{
  "mlp_ratio": 2,
  "precondition_frequency": 20,
  "lr_schedule": "linear"
}
Rows from block 5 of a small self-supervised image encoder, named by matrix and row number. Rows with one number belong to one neuron. Each number is 128 + 32 x the weight over its row's rms, rounded and kept within 0 to 255. All counts start at 0. After the name is the row's rms in percent of the matrix's.
After each neuron's rows are labels from the 100 images, of 14848, where the neuron reaches its largest size: "patch colour" is the nearest of a few named colours to the mean colour under the peak. Only what is clearly more common there than usual is listed. The data: photos with spoken descriptions (Open Images, Localized Narratives). In brackets: how many of the 100.
# u: gMLP up (value half) (model.blocks.5.mixer.u.weight, 128x128), inputs 0-127
# v: gMLP up (gate half) (model.blocks.5.mixer.v.weight, 128x128), inputs 0-127
# out: gMLP down (model.blocks.5.mixer.out.weight, 128x128, transposed), outputs 0-127

u.85 101 [134 110 131 120 122 149 140 169 102 102 161 135 154 116 135 130 181  95 132 141 164  99 136 138  87 102  99 109 130  99 152 134  81 144 140  84 106  99 142 153 146  73 135  85 131 139 125 158  88 117  63  92  94 146 151 116 112 157 142  98  95  78 145 124 120  67 117  66 138 152 109 192 153 104 125 102 122 116  92 207 125  78 146 111 191 143 160 162 107 130 185 165  82 158 148 175 136 117 117 114  78 145 145  57 116 137 116 147 152 114  74 112 187 164 167 211 142 109  48 182 141 135  69 161 128 149 146 109]
v.85 084 [ 98 102 128 178 153 147 126 178 129 138 124  80 161 126 153 116 137  97 115 165 185 113 155  88  64 132 166 128 116  63  96 157 150 154 131 115 129 115 141 154 125 161 105 147  67 169 131 135  96 149 107 121 140 107 163 123  93 168 166 115 141 126 134 127 120 119 143  68 146 104  90 130 185 122  99 128  89  91 159 126 131 126 120 132 112 200 110 110 174 129 124 139  75 140 182 163  96 151 141 167  91 169  44 106 131 119 114 147  82 149 177 136 156 138  93 185  47  96 149 110 182 172  66 129 169 108  47 113]
out.85 142 [126  52  95 171 129  82 146 109 165 118 139 139 117 110 119 175 100 104 118 120 117  94 164 142 166 133 153 117 138  80 108 100 170 133 131 125 190 131 122  94 152 155 141 102 108 121  87 121 112 148 131  98 202 109  90 146 119  86 162 103 113 149 111 155  52 166 190 127  80 151 133 141 127 180 131 207 162 122 178  97 171 131  88 215 101 145  82 138 153 121  69  93 154 141 139 148 113 150  75 152 107  86 158 143  67 139 140 181 122 116 157  91  55 141 111 116 125 144 140 113 116 117 155  98 134 111  90  68]
patch colour: red (25)

u.112 115 [112 175  60  84 107 146 157 158  97  91  74  87 103 154 127 115 157 161 126 179 122 139 115 104 142 124 108  89 138 171 172  90 159 141 130  92 110 156 141 157 139 111 117 154 156 112  98 174 168  91 118 182 123  78 169 126 136 166 122  63 124 144 136 193 105 159 127 136 122 138 208  78 180  99 121 132 153 190 158 153 159  77 118 115 139 198 146  87  97 132 207 150 148 159 115 104  93 163  76 137 141 110 144 131  89  71 131 204 126 150 139 123 125 161 114 104 159 110 161 171 124 136  85 136 141  91 125 112]
v.112 089 [160 138 122 140 108 106 137 146 109  92  70  93 149  77 114 142 157 180 126 187 182 163  91 155 114 123 132 160 102 126  62  92 180 127  82 152 186 114 113 132 163 146  89  90 117 116 137 173 108 103 147 132 114  87 130 183  91 132 201 124 114 104 142 170 160 145 100 115 139 157 201  77 116 130 129  70 137 112 110 154 127 135  91 150 152 179 162 123 129 141 198 146 103  70 108 128  87 153  88 130 182 137 106 142  66 116 121  96 204 112 186 158 127 132 134 101 114 112 169 120 121  80  65 139 114 158 135 113]
out.112 087 [ 97 124 188 138 150 174  95 130 156 162 171 120 166 184 130 142  51 161 162  79 109 144 120 135 120 204  78 183  95  76  68 155 110 167 119 153  63 103 113  90 136  94 153 111 140 169 149 164 149 145 146 135 117 153  99 170 146 150 145 125 132 104 137 113 111 113 171 168 159 142  75 170 150 106 134 126 106 149  76 110 105 219 119 192 151 121 131 117 145 112 144 134  89 169 125 142 154  89 191 110 189 154 103 123 151 146 133 130 148 119 127 122 132 143 106 104 115 156 153  97 129 157 199 172 172 178 134 145]
patch colour: grey (67)

u.78 127 [211 158 169 122 139 157 180 101 190  40  86 189  94  94 174 161 143 105 145 134 142 107  93 113  64 141 175 101 145 177 114 128 115  89 133 107 186 123 182 119 106 101  98 201  84 104 140 151  82 137 119 130 114 144 118 125 105 143 133 161  68 167 149 139 111 103  79 158 158 119 121 106 151 105 164 106 110 125 190 117 116 135 142 111  94 174 103  75 113 148 158 145 114  75  97 180 134 100 173 152 156 113 131 134 118 122 191 136 125 152 122 150  80 112 164 144 174 105 119 112 147 126 132  73 115  87 141 155]
v.78 123 [ 86  98 124 129 123 103  56 135 158 164 146 111 121 125 185 141  62 181 192 133 149 155 143  94 103 144 145 157 116  56 132 102  78 119 185  71 160 131 127  39 171 190 136 158 104 103 110 129 136 175  97 110 146 104 147 159 109  97 161 151  96  90 102 111  92 144 131  92 104 115 117 103 150 112 178 138 155  91 108 170  96  98 105  98 119 130 134 120  77 153 162 126  97  83 152 145 104 170 133 157 135  76 168  74 110 125 122  74 106 106 141 175 106 102 114 160 150 144  90 122  85 171 203 135 121 154 145 149]
out.78 110 [130 150 156 159 124 148  88  81 115  85 108 159  65 125 172 160 140 118  69 112 156 151 102 129 112 181 122  73 163  60  59  97 110 138 129 111 171 180  83 118 102  81 112 126 150 162 129 171  87 206 119 158 110 111 146 100 101 129 128 155  76 113 134 132  76 158 108 134 141 137 151  61 149 160 154 166 205 170 134 139 155 124 150 119 132 178 146 145 144 170 170 130 101 161 119 141  91 135 150  98 119 133 125 138  96  99 125  81  99 164 187 100  75 104 110 122 142  96 139 128  77 141 134 209 152 128 163  98]
patch colour: brown (61)

u.27 090 [ 86 181 117 119  96 110 144  96 115 140  89 135  96 139 152 107 195 138 153 159 140 114 126 178  57  95 100 126 111 139 115 111 155 140 145  98  89 191 131 147 142 120 112  55 125 115 129 139  95 104  58 107 147 118  67 122 157 112 126 139 118 152 161 140  89 155  78 169  69 109 163 105 112  99 164  59 131  67  83 160 111 115  75 131 100  61 133 104 105 183 130 132  99  95 131 134 150  54 118 115 142 147 109 127 122  99  41 158  84 123 108 178  80 135  65 137 121 129 126  97 130 152 133  99 138 169 111 167]
v.27 096 [158 127 141 166 140 116 113 111  65 162 159 125  71 118 142 156 179  48 139 139  79 111 148 125 179 105 115 133 148  71 143  73 123 139 137 176 126 158 112 113 165 128 160 129 114 138 150 145 110 114  60 185 170 111  57 118 105 117 148 102 139 159 143 119 183 123 115 144 111  43 157  98 149 172  85 104 115  91 108 145 124  93 131 147 183 153 137 127 177 178 160 143 163 131 152 146 168 164 134 153 107 110 170  65 163  94 115 121 119  87 138 121 145  82 152 119 151 201 107 158  82 122 143 199  72 120 128 134]
out.27 093 [198  76 148  83 164 133 134 175  72 145 101 137  60 169  84  94  78  81 103 100 156 105  73 186 145 153 155  80 100 119 150  78 112 143  67  96 139 144 127 121 100  96 143  93  96 130 155 118  89 142 117 172  96 143 125 132 127  94  87 141 165  93 105 140 104  74 133 105 164 122  91 101 183 106 222 116  87 114 124 146 126 159  87 140 164 143  92 131 159 115 125 113 150 175  92  97 152 116 120  81 109 123 163 156 135 129 130 148 137 185 119 158 189 127 147 161 153 149 111 126 104 132 135  94  82 186 101  91]
patch colour: white (53); pink (34)

u.5 090 [ 94 130 143 131 167 110 170  98 125 159 151 110 126 124  94 159 189 132  53 161 137  99 135 123 106 106 164 140  93 132 127 108 119  79 172 154 169 142 113  95 125  80 139 122 122 171 109 185 156 119 140  96 167 106 138 123 134 172 102 161  83 100  92 119 136 171 185  90 197 138 137 140 210  98 124 146  86 138 103 118 127 198 130 115 166 112 172 187  93 138 131 184 129 132  95  89 106 115  94  78 137 203 149 155 162 140  71 154 166 130 105  69 122 149 137 138  95 188 158 185  98 164 118 111 103 117 134  97]
v.5 088 [166 140 187 167  95 203 156 122 106 160 102 133 174  92 187  63 161 159 137  94  89 165 144 107 132 170 130  92 141 155 110 161 115 129 146 157 142 145 121 143 122 164 128 104 104 119  49 150 170 150 134 141 166 131 149 130 161 146 121 158 113 119 183 154 142 106 116 153 112 218  94 141 116 197 133 101 130 113 118 123 167 129 106 168 119  97 144 102 189 116 118 102  98 144 108 109 158 128 104  69 220  58 112  94 108 145 150  49 119  94 138  92  99 114 112 122  75 126 121 137 192 145 113 110 119 156 136 126]
out.5 096 [120 106  88 157 104 132  97 130 162 123  83 131  89 179 153 138  86 131 174 102 161 203 116  86 148 142 122 159 109 114 100 142 103 154  90 142 127 146 129 109 124 133  85 123 171 108 193  78 127 137 187 149 125 164 149 100 130 143 126 129 160 119 164 119 125 106  43 157 132 130 168 125 136 161  79 137 131 105 163 106 123 100 126  89  51 180 132 136 141 125 169 144 144 124 217 184 105 142 113 166 126 164  89  78  94  68  99 112 101 176 137 163  71 123 112 119 173 128 156 103 101 164 221 156 108 119 116 146]
patch colour: brown (68)

u.107 086 [141 120 102 115 157  97 140 145 109 164 104 146 135 149 100 158  86 137 121 106 124 167 145 152  91 111 136 142 107 139  54 134 140 104  90 121  97 141 164 156 132 116 116  89 135 145 157 134 134 166 121 110 104 165 119  89 126 117 118 153 137 107  88 142  98 117 173 138  87 121  36 224 141 120 172  69 151  65  83 145 132 117 119 121  52 170 116 108 193 171 168 136 136 123 165 175 150 111 136  49 118 102  87 133 165 144  76 139  90 110 146 102 150 147 154 142 107 117 191 168 126  63 169 109 124 124 108 214]
v.107 115 [118  74 139  84  81 110 109 123 173 132 199 141 125 101 189 134 132 120 166 148 114 164 118 125 110 104 145 108 139 134 155 156 156 134 113  82 105 155 126  70 106  78 136 163 154 115 166 127 149 109 140 117 113  98 121 189  47  98 144 129 134 132 131  77 149  94 202 127 148 182 155 127 127 110 127 145 120 145 164 134 141  91 102 127 150  85  94 125 121  96  73 136  96 134 119  74 147 125 156 206 158 146 101 111 120 114 163  64 189 133 220 140  95 146  82 153  86  86  89  45 112 145 140 159 136 163 140 140]
out.107 095 [122 109 178  81 115 126  75 165 156 177 114 135 119  70  86 132 209 125 131 170 125  71 127  95  92  99 149 128  96 143 152 126 121 145 152  78 123  83 118 184 105 137  93 120  84 159  93  96  95  93 119 124 159 115 136 163  75 133 109 152 126 137 154 155 152 158 126 106 112  92 193 105 169  84 126 104 157 121 147 165 166 218 137  63 169 149 137 178 126 164  93 158 171 129 122  84 136 125 117  98 108  75 148 195 117  58 156 102 136 140 116 133  95 135 131 135  74 161 146 110 117 154 144 167  80 128 103  88]
patch colour: white (93)

u.117 104 [128 144 128  81 113  90 179 165 122 105 156 145  96 161 156 121 113 176 110  86 199 125 110  88 164 169 118 142  72 124 111 176 166 164 121 133 114 122 119 112 188 104 173 173  93 150 137 155 113 138 122 132 137 112 108 157 169 120 140 143 138 163 103  67 100  72  98 100 154 112 158 133 127 134 121 163 147 194 120  92 123 160 196 124 103 178 157 127 112 130 132 129  90 106 136  65 122 132 156 163 187 141 169 120 188 144 168 168 105 175 111 155 104 127 233 132 177 146 170 175 145 137 130 125  81 108 127  68]
v.117 095 [141 138 155 187 113 120 127 183 106 184 175 142 141 103 137 163 105 107  83  69 145 156 173 154 158  96 155 102 183 166  85 108 108  76 119 103 103  99 135 110  95 163  96 102 113 183 121 154 104 125  40 162 143 124 149  82 136 157  99 120 100 153 152 134 131 148  52 106  97 108 143 143 129  91  98 148 110  63  74 106 142 188 149 138 107 154 110 124 127 144 146 118 134  44 146 148 130 132  84 106 116  91 146 106 220  70 144 144 109  97 172 142 111  96 174 151  83  91 146 145 120 111 169 112 104 113 142 132]
out.117 089 [114 109 172 142 146  59 197 131 166 125 119  98 161  86 183 102 161 115 124  91 146 163 126 120 190 130 118 123  81 144  67 116  92 113 140 159 136 140 110 103 148  75 178 120 156 160  37 139 143 176 120 144 174  99 154 104  72 139 125  64 121 123 133  94 149 117 131 171 143 158 147 128 126 109 112  96 151 127 181 171 141 142 175 122  85 119 155 145 118 137  64  91 134 165 195 145 108 122 141 153 196 121 164 118 125  87 121 101 146 133 114  47 125 118 171 129 121 159 139  85 110  71  71 154 134 117 100  96]
patch colour: grey (65)

u.84 086 [117 166  62 100 121 198 144 131  75 113 121 158 114 125 106 130 105 236 155 151 102 146 123 129 160 149 101 125 115 104 147 171 122 151  66  82  86 178 156 114 204 111  99 167 130  97 116  61 152 181 137 145 142 138 130 150 164 129 127  92 145 186 137 137  82 170 122 132  76 136 148 119 117  91 137  99  96 147 110 121 140 161 146 135 104 114 124  98 165  96 141 137  63  98 170 153 174 156  73 142 122 116 105 141 105 177 129 123  97 100 140 149 154 169  77 158 110  99  72 150 144 135 162 175 146 186 181 139]
v.84 096 [133 133 133 123 128 138 114 124 120  75 135 157 165  99 114 125  75 154 133  85 147  93  88 144 182  64 174 140 174 110  92 120 118 103  82 100  86  86 154 160 117 132  97 172 159 215 166  60  74 136  74 121 194  87 139 131  97 166 122 128 142 110 160 187 140 118 100 161 168 149 107 105 123 129 107 181 143 146  75 120 124 115 101 122 165 127 164 181 119 146 144 142 121 102 159 146 185 115  84 148 111 129 109 138 210 157 132 107  98 137 178 188 105 155 114 140 139 112 173 165  70 153 115 126 114 181 109  94]
out.84 098 [ 96 152 156 138 131  93 121 123 191  45  98 164 132 115 136 131 123  81 143 120 136 152 168 162 167 107 172 157  96  78 147 166  93 119 141 106 147 117 173 112 139 134 125 127 179 149 181 181  80 145  95 142 128 112 115  72 127 147 141 168 142 127 180 105  93 146  56  95 111  95  96 152 161 162 161 133 123  77 125  89 132 120 126 104 150 182 103 140 101 190 142 153 131 104  97 138 129 170 107  94 140 158 134  80 172  73 102  54 189 125 141 125 129 109 131  73 117 115 139 131  91 100 106 162 132  40  65 121]
patch colour: white (42); pink (30)

u.73 084 [145 145 161 148 137 102 103 146 116 116 120 127 138 119 166 167 160 121 110 110 197 132 110 114 161  69 159 140 183 145 153 157 131  78  83 117 171 180  78 112  72  79 191 111 107  92 148 142 147 116 109 107 158  92 135  92  65 111 135 117 163 132 103 123 158  66 116 135 114  91 131 137 103 112 135 169 156  99 152 113 157 101  81 125 141  86 102 188 116  73 110  55 143 136  91 101  77 112  98 126 151  64 151  95 161 167  53 171 102 147 121  84  76 183 162 112 107 127  93  87 141 125  82 116  88 120 102 125]
v.73 090 [ 64 154  75 124  86 134 159 165 101 117 158 171 131 104 102  99 122 138 156 132 128 172 173 120  83 138 148 142 104  84 138  69 103 109 114 140 128 170 119 114 104  97  92 101 147 138  83  78 155 125 136  88 138 134 140  95 166 101 113  82 121 107 143 120 120 121 146 108 107 197  66 119 135  76  79 135 152 112 171 154 128 120  97 120  92  45  78  65 183 120  86  97 159 117 120  80 173  84 146 137 133 184  94 128 108  81 119 138 179 154  65  78 133  99 125 151 138 110 148 133 132 147 172 163  83 135 146 202]
out.73 096 [156  67 135  92 124 103 130 108  98 143 128 109 113 147 160  39 113 127 191 115 109 116 170 191 224 169 109 110 106 119 150 151 112 127 160 183 133 109 140 128 136 159 148 149 109 145 120 132 115  97 113  71 108 146  95 143  84 192  65 196 120 129 122 144 126 102 107  83  97  88 164  67 127 138 116 124 142 154 111 141  86 160 142  63 162 185 108 136 100 108 115 150 161 128  84 184 115 174 125  86 112 112 182 154 146 132 126 126 130  98 139 118 195 103  74 151 127 141 125 174 115 114 134 130 146  73 148  70]
patch colour: black (52)

u.16 101 [115 144  66 139 124 165 100  65  85  63 111 158 132  72  90  78 142  89 173 126 177 115 160 182 102 127  68  88 119 136 124 162 169  73 132 156 159  74 100 114 104 130 144 131 191 161 152  99 142  95 153 118 102 135 180 108 148 138 158 127 172 113 202 129 128  73 116 131 173 119 151 142 192 120 124 132  94 134 154 118 109 131  67 105 131 144 136 139  95 184  75 127 120 115 147 127 115 156  72 140 104 128  92 184  92 122 116 175 147 148 116 123 131 116 166  98 193 122  95 124 105 144  95 188 123 164 174 106]
v.16 089 [127 113 164 147 144 128 188 130 124 170 182 147 130 111 115 189 115 135 167  67 110 114 201  85 121 102 153 150 159  82 133 117 150 198 133 164 103 127 118 127 167 144  73 115 126  77 119 131 152 144 123 133  67 126 141 123  53 158 145 106 114 141  49  80 140 103  97 145 115 134 125 138 166 109 102 125 121 136  56 108 151 116 153 146  89  65 126 120 209 162  85 175  99 151  91 148 154 112 146 139 150 127 114 108 156 132 134 153  93 174  84 110 126 177 148 151 144 204  67  97 147 129 145  89 146 179 109 141]
out.16 084 [112 124 128  59 149  94 100 167 115 136 114 173 168 143 102 131 135 201 135 126 116 101 156  63 174 173 108 162 182 108  82  60 140 171  96 113 146 137 124 134 147  72  88 100 116 139 113 130 123 129 124 150  95 131 127 149 180 166 167 207 120 164  93  82 108 146 165 168 105 118 125  82  88  73  81 133 138 118 154 142 103 109 150 125 182 162 116 131 134  91 168 106 114  98 120  86 111  60 134 117 129 135 141  79  84 141 119 111 109 129  68 156  96 163  75 107 180 165 155 146  82 153 139 114 112 176  73 111]
patch colour: grey (62)

u.124 096 [ 75  90 129 137 147  86  79 199 118  95  96  84  90 161 172  97 124 146 163 143 164 147 126 141 131 118 126 127 128 122 122 136 176 159  90 165 188 109 113  99  79 118 184 163 141 107 110 188 135 140 165 151 101 131 128 110 130 144 135 105 168 148  91 111 132 176  77 142 171 130 134 150 143  98  35 119 127 140 144 163 164 133 142  76 161 111  98 161 113  77 168 125 167 182 152 130 119 124  36 142 137 113 124 168 166 107 203 144 120 138 120  86 123 152 128 111 159 123 152 157 197 115  53 103  76 137 119 138]
v.124 091 [162 145 160 146  95 174 154  60  87 127  89 139 139 143 121 128 127 132 134  83 154 127 153 180 104  96 109 112 102 155 121 176 167 114 103 146  55 110 141  92  88 123 121 115 147 120  95 120 157 147  38  72  79 126 102 113 133 130 137 109  76 116 170 118 151 118 171 104  90 135 126  83  92 131 108 143 127 105 128 144 165 148  87 148 100 101 125  80 130  99  36 178 120  98 184 153  99 145 181 119 153 134  45 120 130  93 143 129 177 157 168 156 116  87 107 210 155 122  88 111  97 160 136 161 100 167 108 118]
out.124 105 [192 152 151 102 154 103 134  96 120 207 155 126 105 107  86 109 153 128  62 164 143  82  86 118 144 147 159 116 182  84 131 153 129 126 186 139 114 115 105 179 128 133 107  52 148 145 163 178 101  88 104 122 125 115 158  91 142 124 157 104  56  75 194 129 139 110 107 139 148 132 173 160 105 156 159 124 139 164 139 109 110 112 146 151 162  87 168 162  88 152 119 141 181 134 131 148  81 121 139 137  66 131 146 111 115 153 140 128  88 143 120 145 154  67 194 173 113 116 127 116 134 129 197  99 171  56  82 156]
patch colour: brown (68)

u.110 096 [105 117 143 106 182 146  85  52 126 149 151 105 152 101 151 164 180 164 136 165 131  95 158  73 158 157  97 144 155 131 107 134  99 104 138 138  89 133 147 131 135 170 101 197 128  86 157 167 136 122 111 130 109 147  99 108 153 188  69 128  87 163 118  90 196 155 136  94 158 113 147  87 128 160 172 110 121 129 116  99 188 138 135  98 109 121 102 151 154 147 185 167 150 108 158 137 140  26 126 186  67 161 107 178 180 138 140  81 174 143 133 139 107 168 156 153 140 172 107 152 123 137 123 106 119 184 148  81]
v.110 096 [115 130 123 158 150 119 157  79 167 137 148 130  70 178 125 149 134 109 133 102 111 103  96 115  98 157 126 116 142 174 135 111 149 157 191 109 185  66 121 158 145 108  88 118 101  87 177  25  90 116  79  79 159 111  91 155 161 157 185 100  36 102 138 135 110 119 159 101 120  94 135 102 185 138 101  97 162 120 101 149 180 141 192 127 108  92 110 129 117 125 198 124 117  71 128 114 138 153 150 122 172 154 146 154 155 176 107 125 167 140  80 152 152 126 133 119 146  99 101  92 104 180 122 186 135 104 126 111]
out.110 105 [142 132 120 138 147 166 109 145 144 113 161 174 181 130 179 175 132 158 202 109  82 135 179 102 148  61  87 147 159  97 133 180 156 148 126 130 130 111 110 191 113 100 155 159  72 117 149 107 100 147 143 136  89 118 104  74 139 158 138  63  62 136 146 151  83 131 131 139 152  81 135 144 123 129  99 109 146 182 141 151 155 149  99 100  98  90  92 123 128 134 130  56 116 140  54 141 115 131  78  67 141 117 133 163 112 127  95 107 109 124 146 171  78 139  99 134 104 207  72 135  98 116 110 184  81 178 111 135]
patch colour: black (45)

u.105 083 [166 167 131 130 152 117 119 137 131 145 151 105  85 121  96 206 132 165  95 156 123 201  82 104  63 186  98 157 171 158 180 109 204  92 139 117 187 154 127  95 147 142 140 179 167 116 131 143 124 108 155 110 151 144 148  94 135 171 158 142 166 161  82 113 130 214 143 194 155 127 163 181 120 117 122 118 133 142 165 160 171 115  77 125 129 100 128 166 158 169 118 120 134 113  92 136 148 120 115 129 157 141  72 156 125  98 171 179 105 160  94 126  92 146 148 105 135 180 165 123 183 169 178  91 100 146 131 127]
v.105 109 [ 79 122 123 160 127 114  58 121 161  87 157  96  99 155 101 139 203 118 137 156 166 175 115 120  87 216 154 132  97 145 129 107 150 114 123 132 149  97  92  89 147 110  75 121 132 134 175 131 115  92 139 135 152 141 144  95 179  71 133 143 129 119  84 122 188 174 134 149 135 129 134 159 127 165 154 126 145  81 104 102  73 131 135 124  72 126 104 149 145 133 128 155 203  82 113 152 171 116 127 150  45 124  96 156 101  90 156 129  80 124 102  91 111 135 166  54 151  84 183 107 182 157 154 171 135  96 163 105]
out.105 086 [ 94 126 200 139 159  69 121  99 192 168  96 128 168 187 129  93 142  94 199 171 159  97 170  99 139 131 148 145 107 147  93 167 152 156 142 183  93 150 138  43 118 102 146  92 130 114 168  63 110 121 116 173  89 103  97 162 137  56 123 123  88 168 177 135 138 116 152  86 139 138 108 123 154  79 163 132 114 122 124 118 141 121 157 136 118 121  94  81 143 115 157 103 127  93 169 127 147  99 160 166  74 111 149 104 151 169 141  94 146 133 159 101 108 180  97 123 153 113  88 146 133 166 129 201 112  73 100 103]
patch colour: brown (66)

u.101 114 [135 126 129  95 151 129 130 126 111 147 117 164  83 160 111  70  69 143 211 111 133 139  96 137  89 115 164 137 135 105 124 140 113 104  85 118  96 109 121  74 187 120 129  65  92 120 159 150 136 123  88 124 161 116 136  82  93 144 148 100 153 133 125 113 147 139 116 187  93 123  59 180 102 136 155 142 152 104 121 102 201 109 122 104  74 189 121 111 148 117 137 150 100 100 178 192 115 140 123 138 112  89  83 125 155 189  90 139 146 165 168 123 103 204 134 161 117 135 143 225  64 120 144 127 103 156 115 188]
v.101 114 [160  88 111 133  36 138  77 123 167 118  83 169 133 160 141 175 152 132 191 151  98 113 175 122 106 155 176 115 136 142  91 140 139 120 210 164 115 105 196 130 121 152 117 144 152 194  82 144  98 101 138 122 146 155 134  96  81  91 162 133 122 116 133 109 124 114 175 145 155 145 150  57 107 117  98 109 102 111 120 125 100 120 137 110 117 141 133 159 119 129 141 101 121 105   0 182 144 143 184  99 154 129 162 129  93 129 141  74 103  92 112 127 119  94 130 154 163 163 122 121 117 121 144 111  40 114 125 150]
out.101 099 [132 141 155 132 170 128 171 111 118 145 105 133 152 120 138 117 125  95 108 108 145 135 137 174  81 118 178 171 104  95  73 177 100 102 102  94 146 117 187 110 180 136 135  84 157 192 101  89 143 145 101 132 194 100  82 137 106 129 119  95 136 164 130 161  47 100  76 134 127 147 132  92 106 112 145 130 181 168 124 123  87 102 143 177 160 125 131 138 153 192 122 134 108 135 183 168 112 129  88 112 137  86 119 176 123  54  88  30 158 167 177 125 123 103 107  94  93  94 140 160 164 172 126 143 127  65 124 136]
patch colour: white (97)

u.106 094 [112 105 148 144 143 121 131 139 178  98 146 122 110  91 154  73 133  89 154 144 124 141  80  69 146  77 158 141 130 174 147 144 150  85 138 165 201 104  82  85  99  85 123  87  86 111  98 172 171  99 154 107 166 122 158 143 117 185 141 131 122 115 128 117 182  86 136 135 166 222 133 135 138 132  82 162 134 116 108 170 143 138  68 136 128 101 181 125 148 112  92 141 145 125 104 104  88 109 147 155  87  63 112 119 128 167 170 122 169 115 117 108 106  51 147 123 137 197 142 126 116 129 105  96 164 155 221 151]
v.106 085 [ 98 129 127 122 110 118 114 157  70 102 134 141 105  86 159 113 139 166 152 132 126 134 173 175 120 148  92 200 122  53 122 122 115 153 157  75 114 125 133 121 143 116  74 178 159 150 159 124 131 104 100 100  96 124  89  59 164 105 116  79 145 167 177 117 121 151 206 147 139 129 114 121 152 136  89  97 135  66 133 111 139 111 175 162  87  70 100  51  99 155 190 121 134 100  93  86 198 143 115 137 116 130 137 122  90 117 150 158 119 112 148  76 148 111  67 145 161 115 106 132 131 206 140 140 124 151  55 155]
out.106 111 [137 162 130 150 121 139 143 120 115 105  97  86 148 125 139 161 134 108 151 138 176 111 162 171 127 126 165  70 171 137  42 200 119 143 134 129  98 117 154 214 106 123 196 115 114 145 122 148  98  86 124 112 122 140 158 104 118 119 142  76  98 168  48  97 107 182 154 113 138  87 127 156 184 124 138 115 166 160 110  71 118 106 166 144 130 127 171 159 108 128 166 140 181 124 182 110 104  70 112  83 180 131 120 179 201  58  95 155 116 130 122 117 135 139 156 156 154 165 136 155 124 133 171  86 128 120  74 114]
patch colour: brown (72)

u.90 095 [ 80 130 108 103 109  97 105 116  91 159  71 115 138 170 104 160 111 153 118  85 123 117 147 184 127 108 156 169 163  33 188 139 157 128 162  99 181 150  82 122 194 147  92  92  53 118 130 115 134 171 136 179  81 140 148 115  92 182 171 191 102 102  85  75 125 160 143 117 189 113 180  91  76 124  93 130 130 119 114 152 113 172 151  71 132 155 125 151 121 135 127 135 156 111  79 138 140 117 102  91 193 157 146 108 102 128 115 137 163 110 104 111 130 126 105 134  85 124 111 147  98  95 104  93  86 156  96  95]
v.90 104 [113 108  98 100 115  93  70 143 150 168 143 147  62 123 182 150 119 189 128 115  82  97 140 146 158 135 190 105 124  82  91 123 108  87 151 137 164 127 123 114 158 107 109 171  99 167  79 129 133 140 122 108  85 131 146 169 105 145  84 163  99 113  85  59 112 152 132 146 145 116 140  82  64 105 132 135 136 106  64 155 160 145 112 102  83 149 103 132 105  74 168 148 129  72 124 106 196 170  78  89  99  69 186 144 115  98 112  95 166 105 143 166 160 123 160 133 113 181  96  98 112 137 154 185 126 172 157  87]
out.90 085 [135 139 158  66  97  90 101 101 165 145 186  82 121 155 172  95 111 157 128 155 117 105 146 138 136 141 160 100 139 105 162  75 128 123 147 166 135  70 114 146 101 125 101 135  47 115 151  82  95 150 133 192 107 133 112 227 121 129 157 109  90  97  76  98 131  96  84 123 131  79 104 181 167 106  86 113 128 180  91 109 176 132 165 121 101 134 120 115 146 135 149 104 191 104 128 116 172 105 137 108 138 157 167  66 117  92 143 131 149  97  51 107 206 154 143  97 157 126 122 112 166  87 176 120 139 121 122 131]
patch colour: black (42)

u.1 092 [ 37 150 103 109 142 147 140 177 163 110 121  74 110 113 145 165 128 141 142 163 101 161 142 129 102  90 122 130  71 107 106 145 112 133  93 182 102 139 153 103  89 115  96 127 184  70 125  97 163 126 135  98 111 116 123 131 167 119 167 103 198 120 112 105 142 158 127 148 116 153 118 119 145 104  88 133  82 127 163 123 161 168  55  55 124 140 141 108 197 179 140  99 145 162 132 149 177 144 104 148 143 174 113  77 144 143 178 199 188 101 156 129 124 150 125 137 118 106 213 152 102  76 185 156 131 143 116  97]
v.1 090 [162  93 117 146 162 170 185  83  78 118 114 119 102  86 133 177 165 134 169 112 135 131  94 153 124  67 152  67 135 148 110 135 123 112 180  90 150 160 188 110 114 146  87 105  65  92 178 165 129 137 117  99  65  86  94 156 124  92  92 120 122 167  93 109 108  85  48 137 104 173  86 124 101 150 203  98 107 113 157 207 140 116 156 158  88 136 127 125  93 133 110 109 139 112 166 123 165 124 138 129 130 142 131  94 175 123 121 111 137 127 136 190 113 104 144 171 169  85  89  89 153 181 131 141 106  87 106 157]
out.1 089 [ 87 138 150  74 133 145  76 136  64 143  64 179  89 109 147 102 108 101 102  86 109 133 122 102 110 130 148 150 179 121 113  94 136 159 109 109 129  88  83 123 171 117 179 160 123 145 133 102 171 138 120 113 156 149 143 178 119 173 101 191 101  90 141 149 115 160 119 147 119 120 157 142  96 137 124 123 143 171 122 146 112 139 149 148 137 225 154 184  85 153 126 191 116 161 122 116  98 114 119 128 172 166 106 160 116  96 134 171  81 167 108  63  66 162  90 103 130 102  74  89 120 141  52 146  78 119 117  68]
patch colour: grey (82)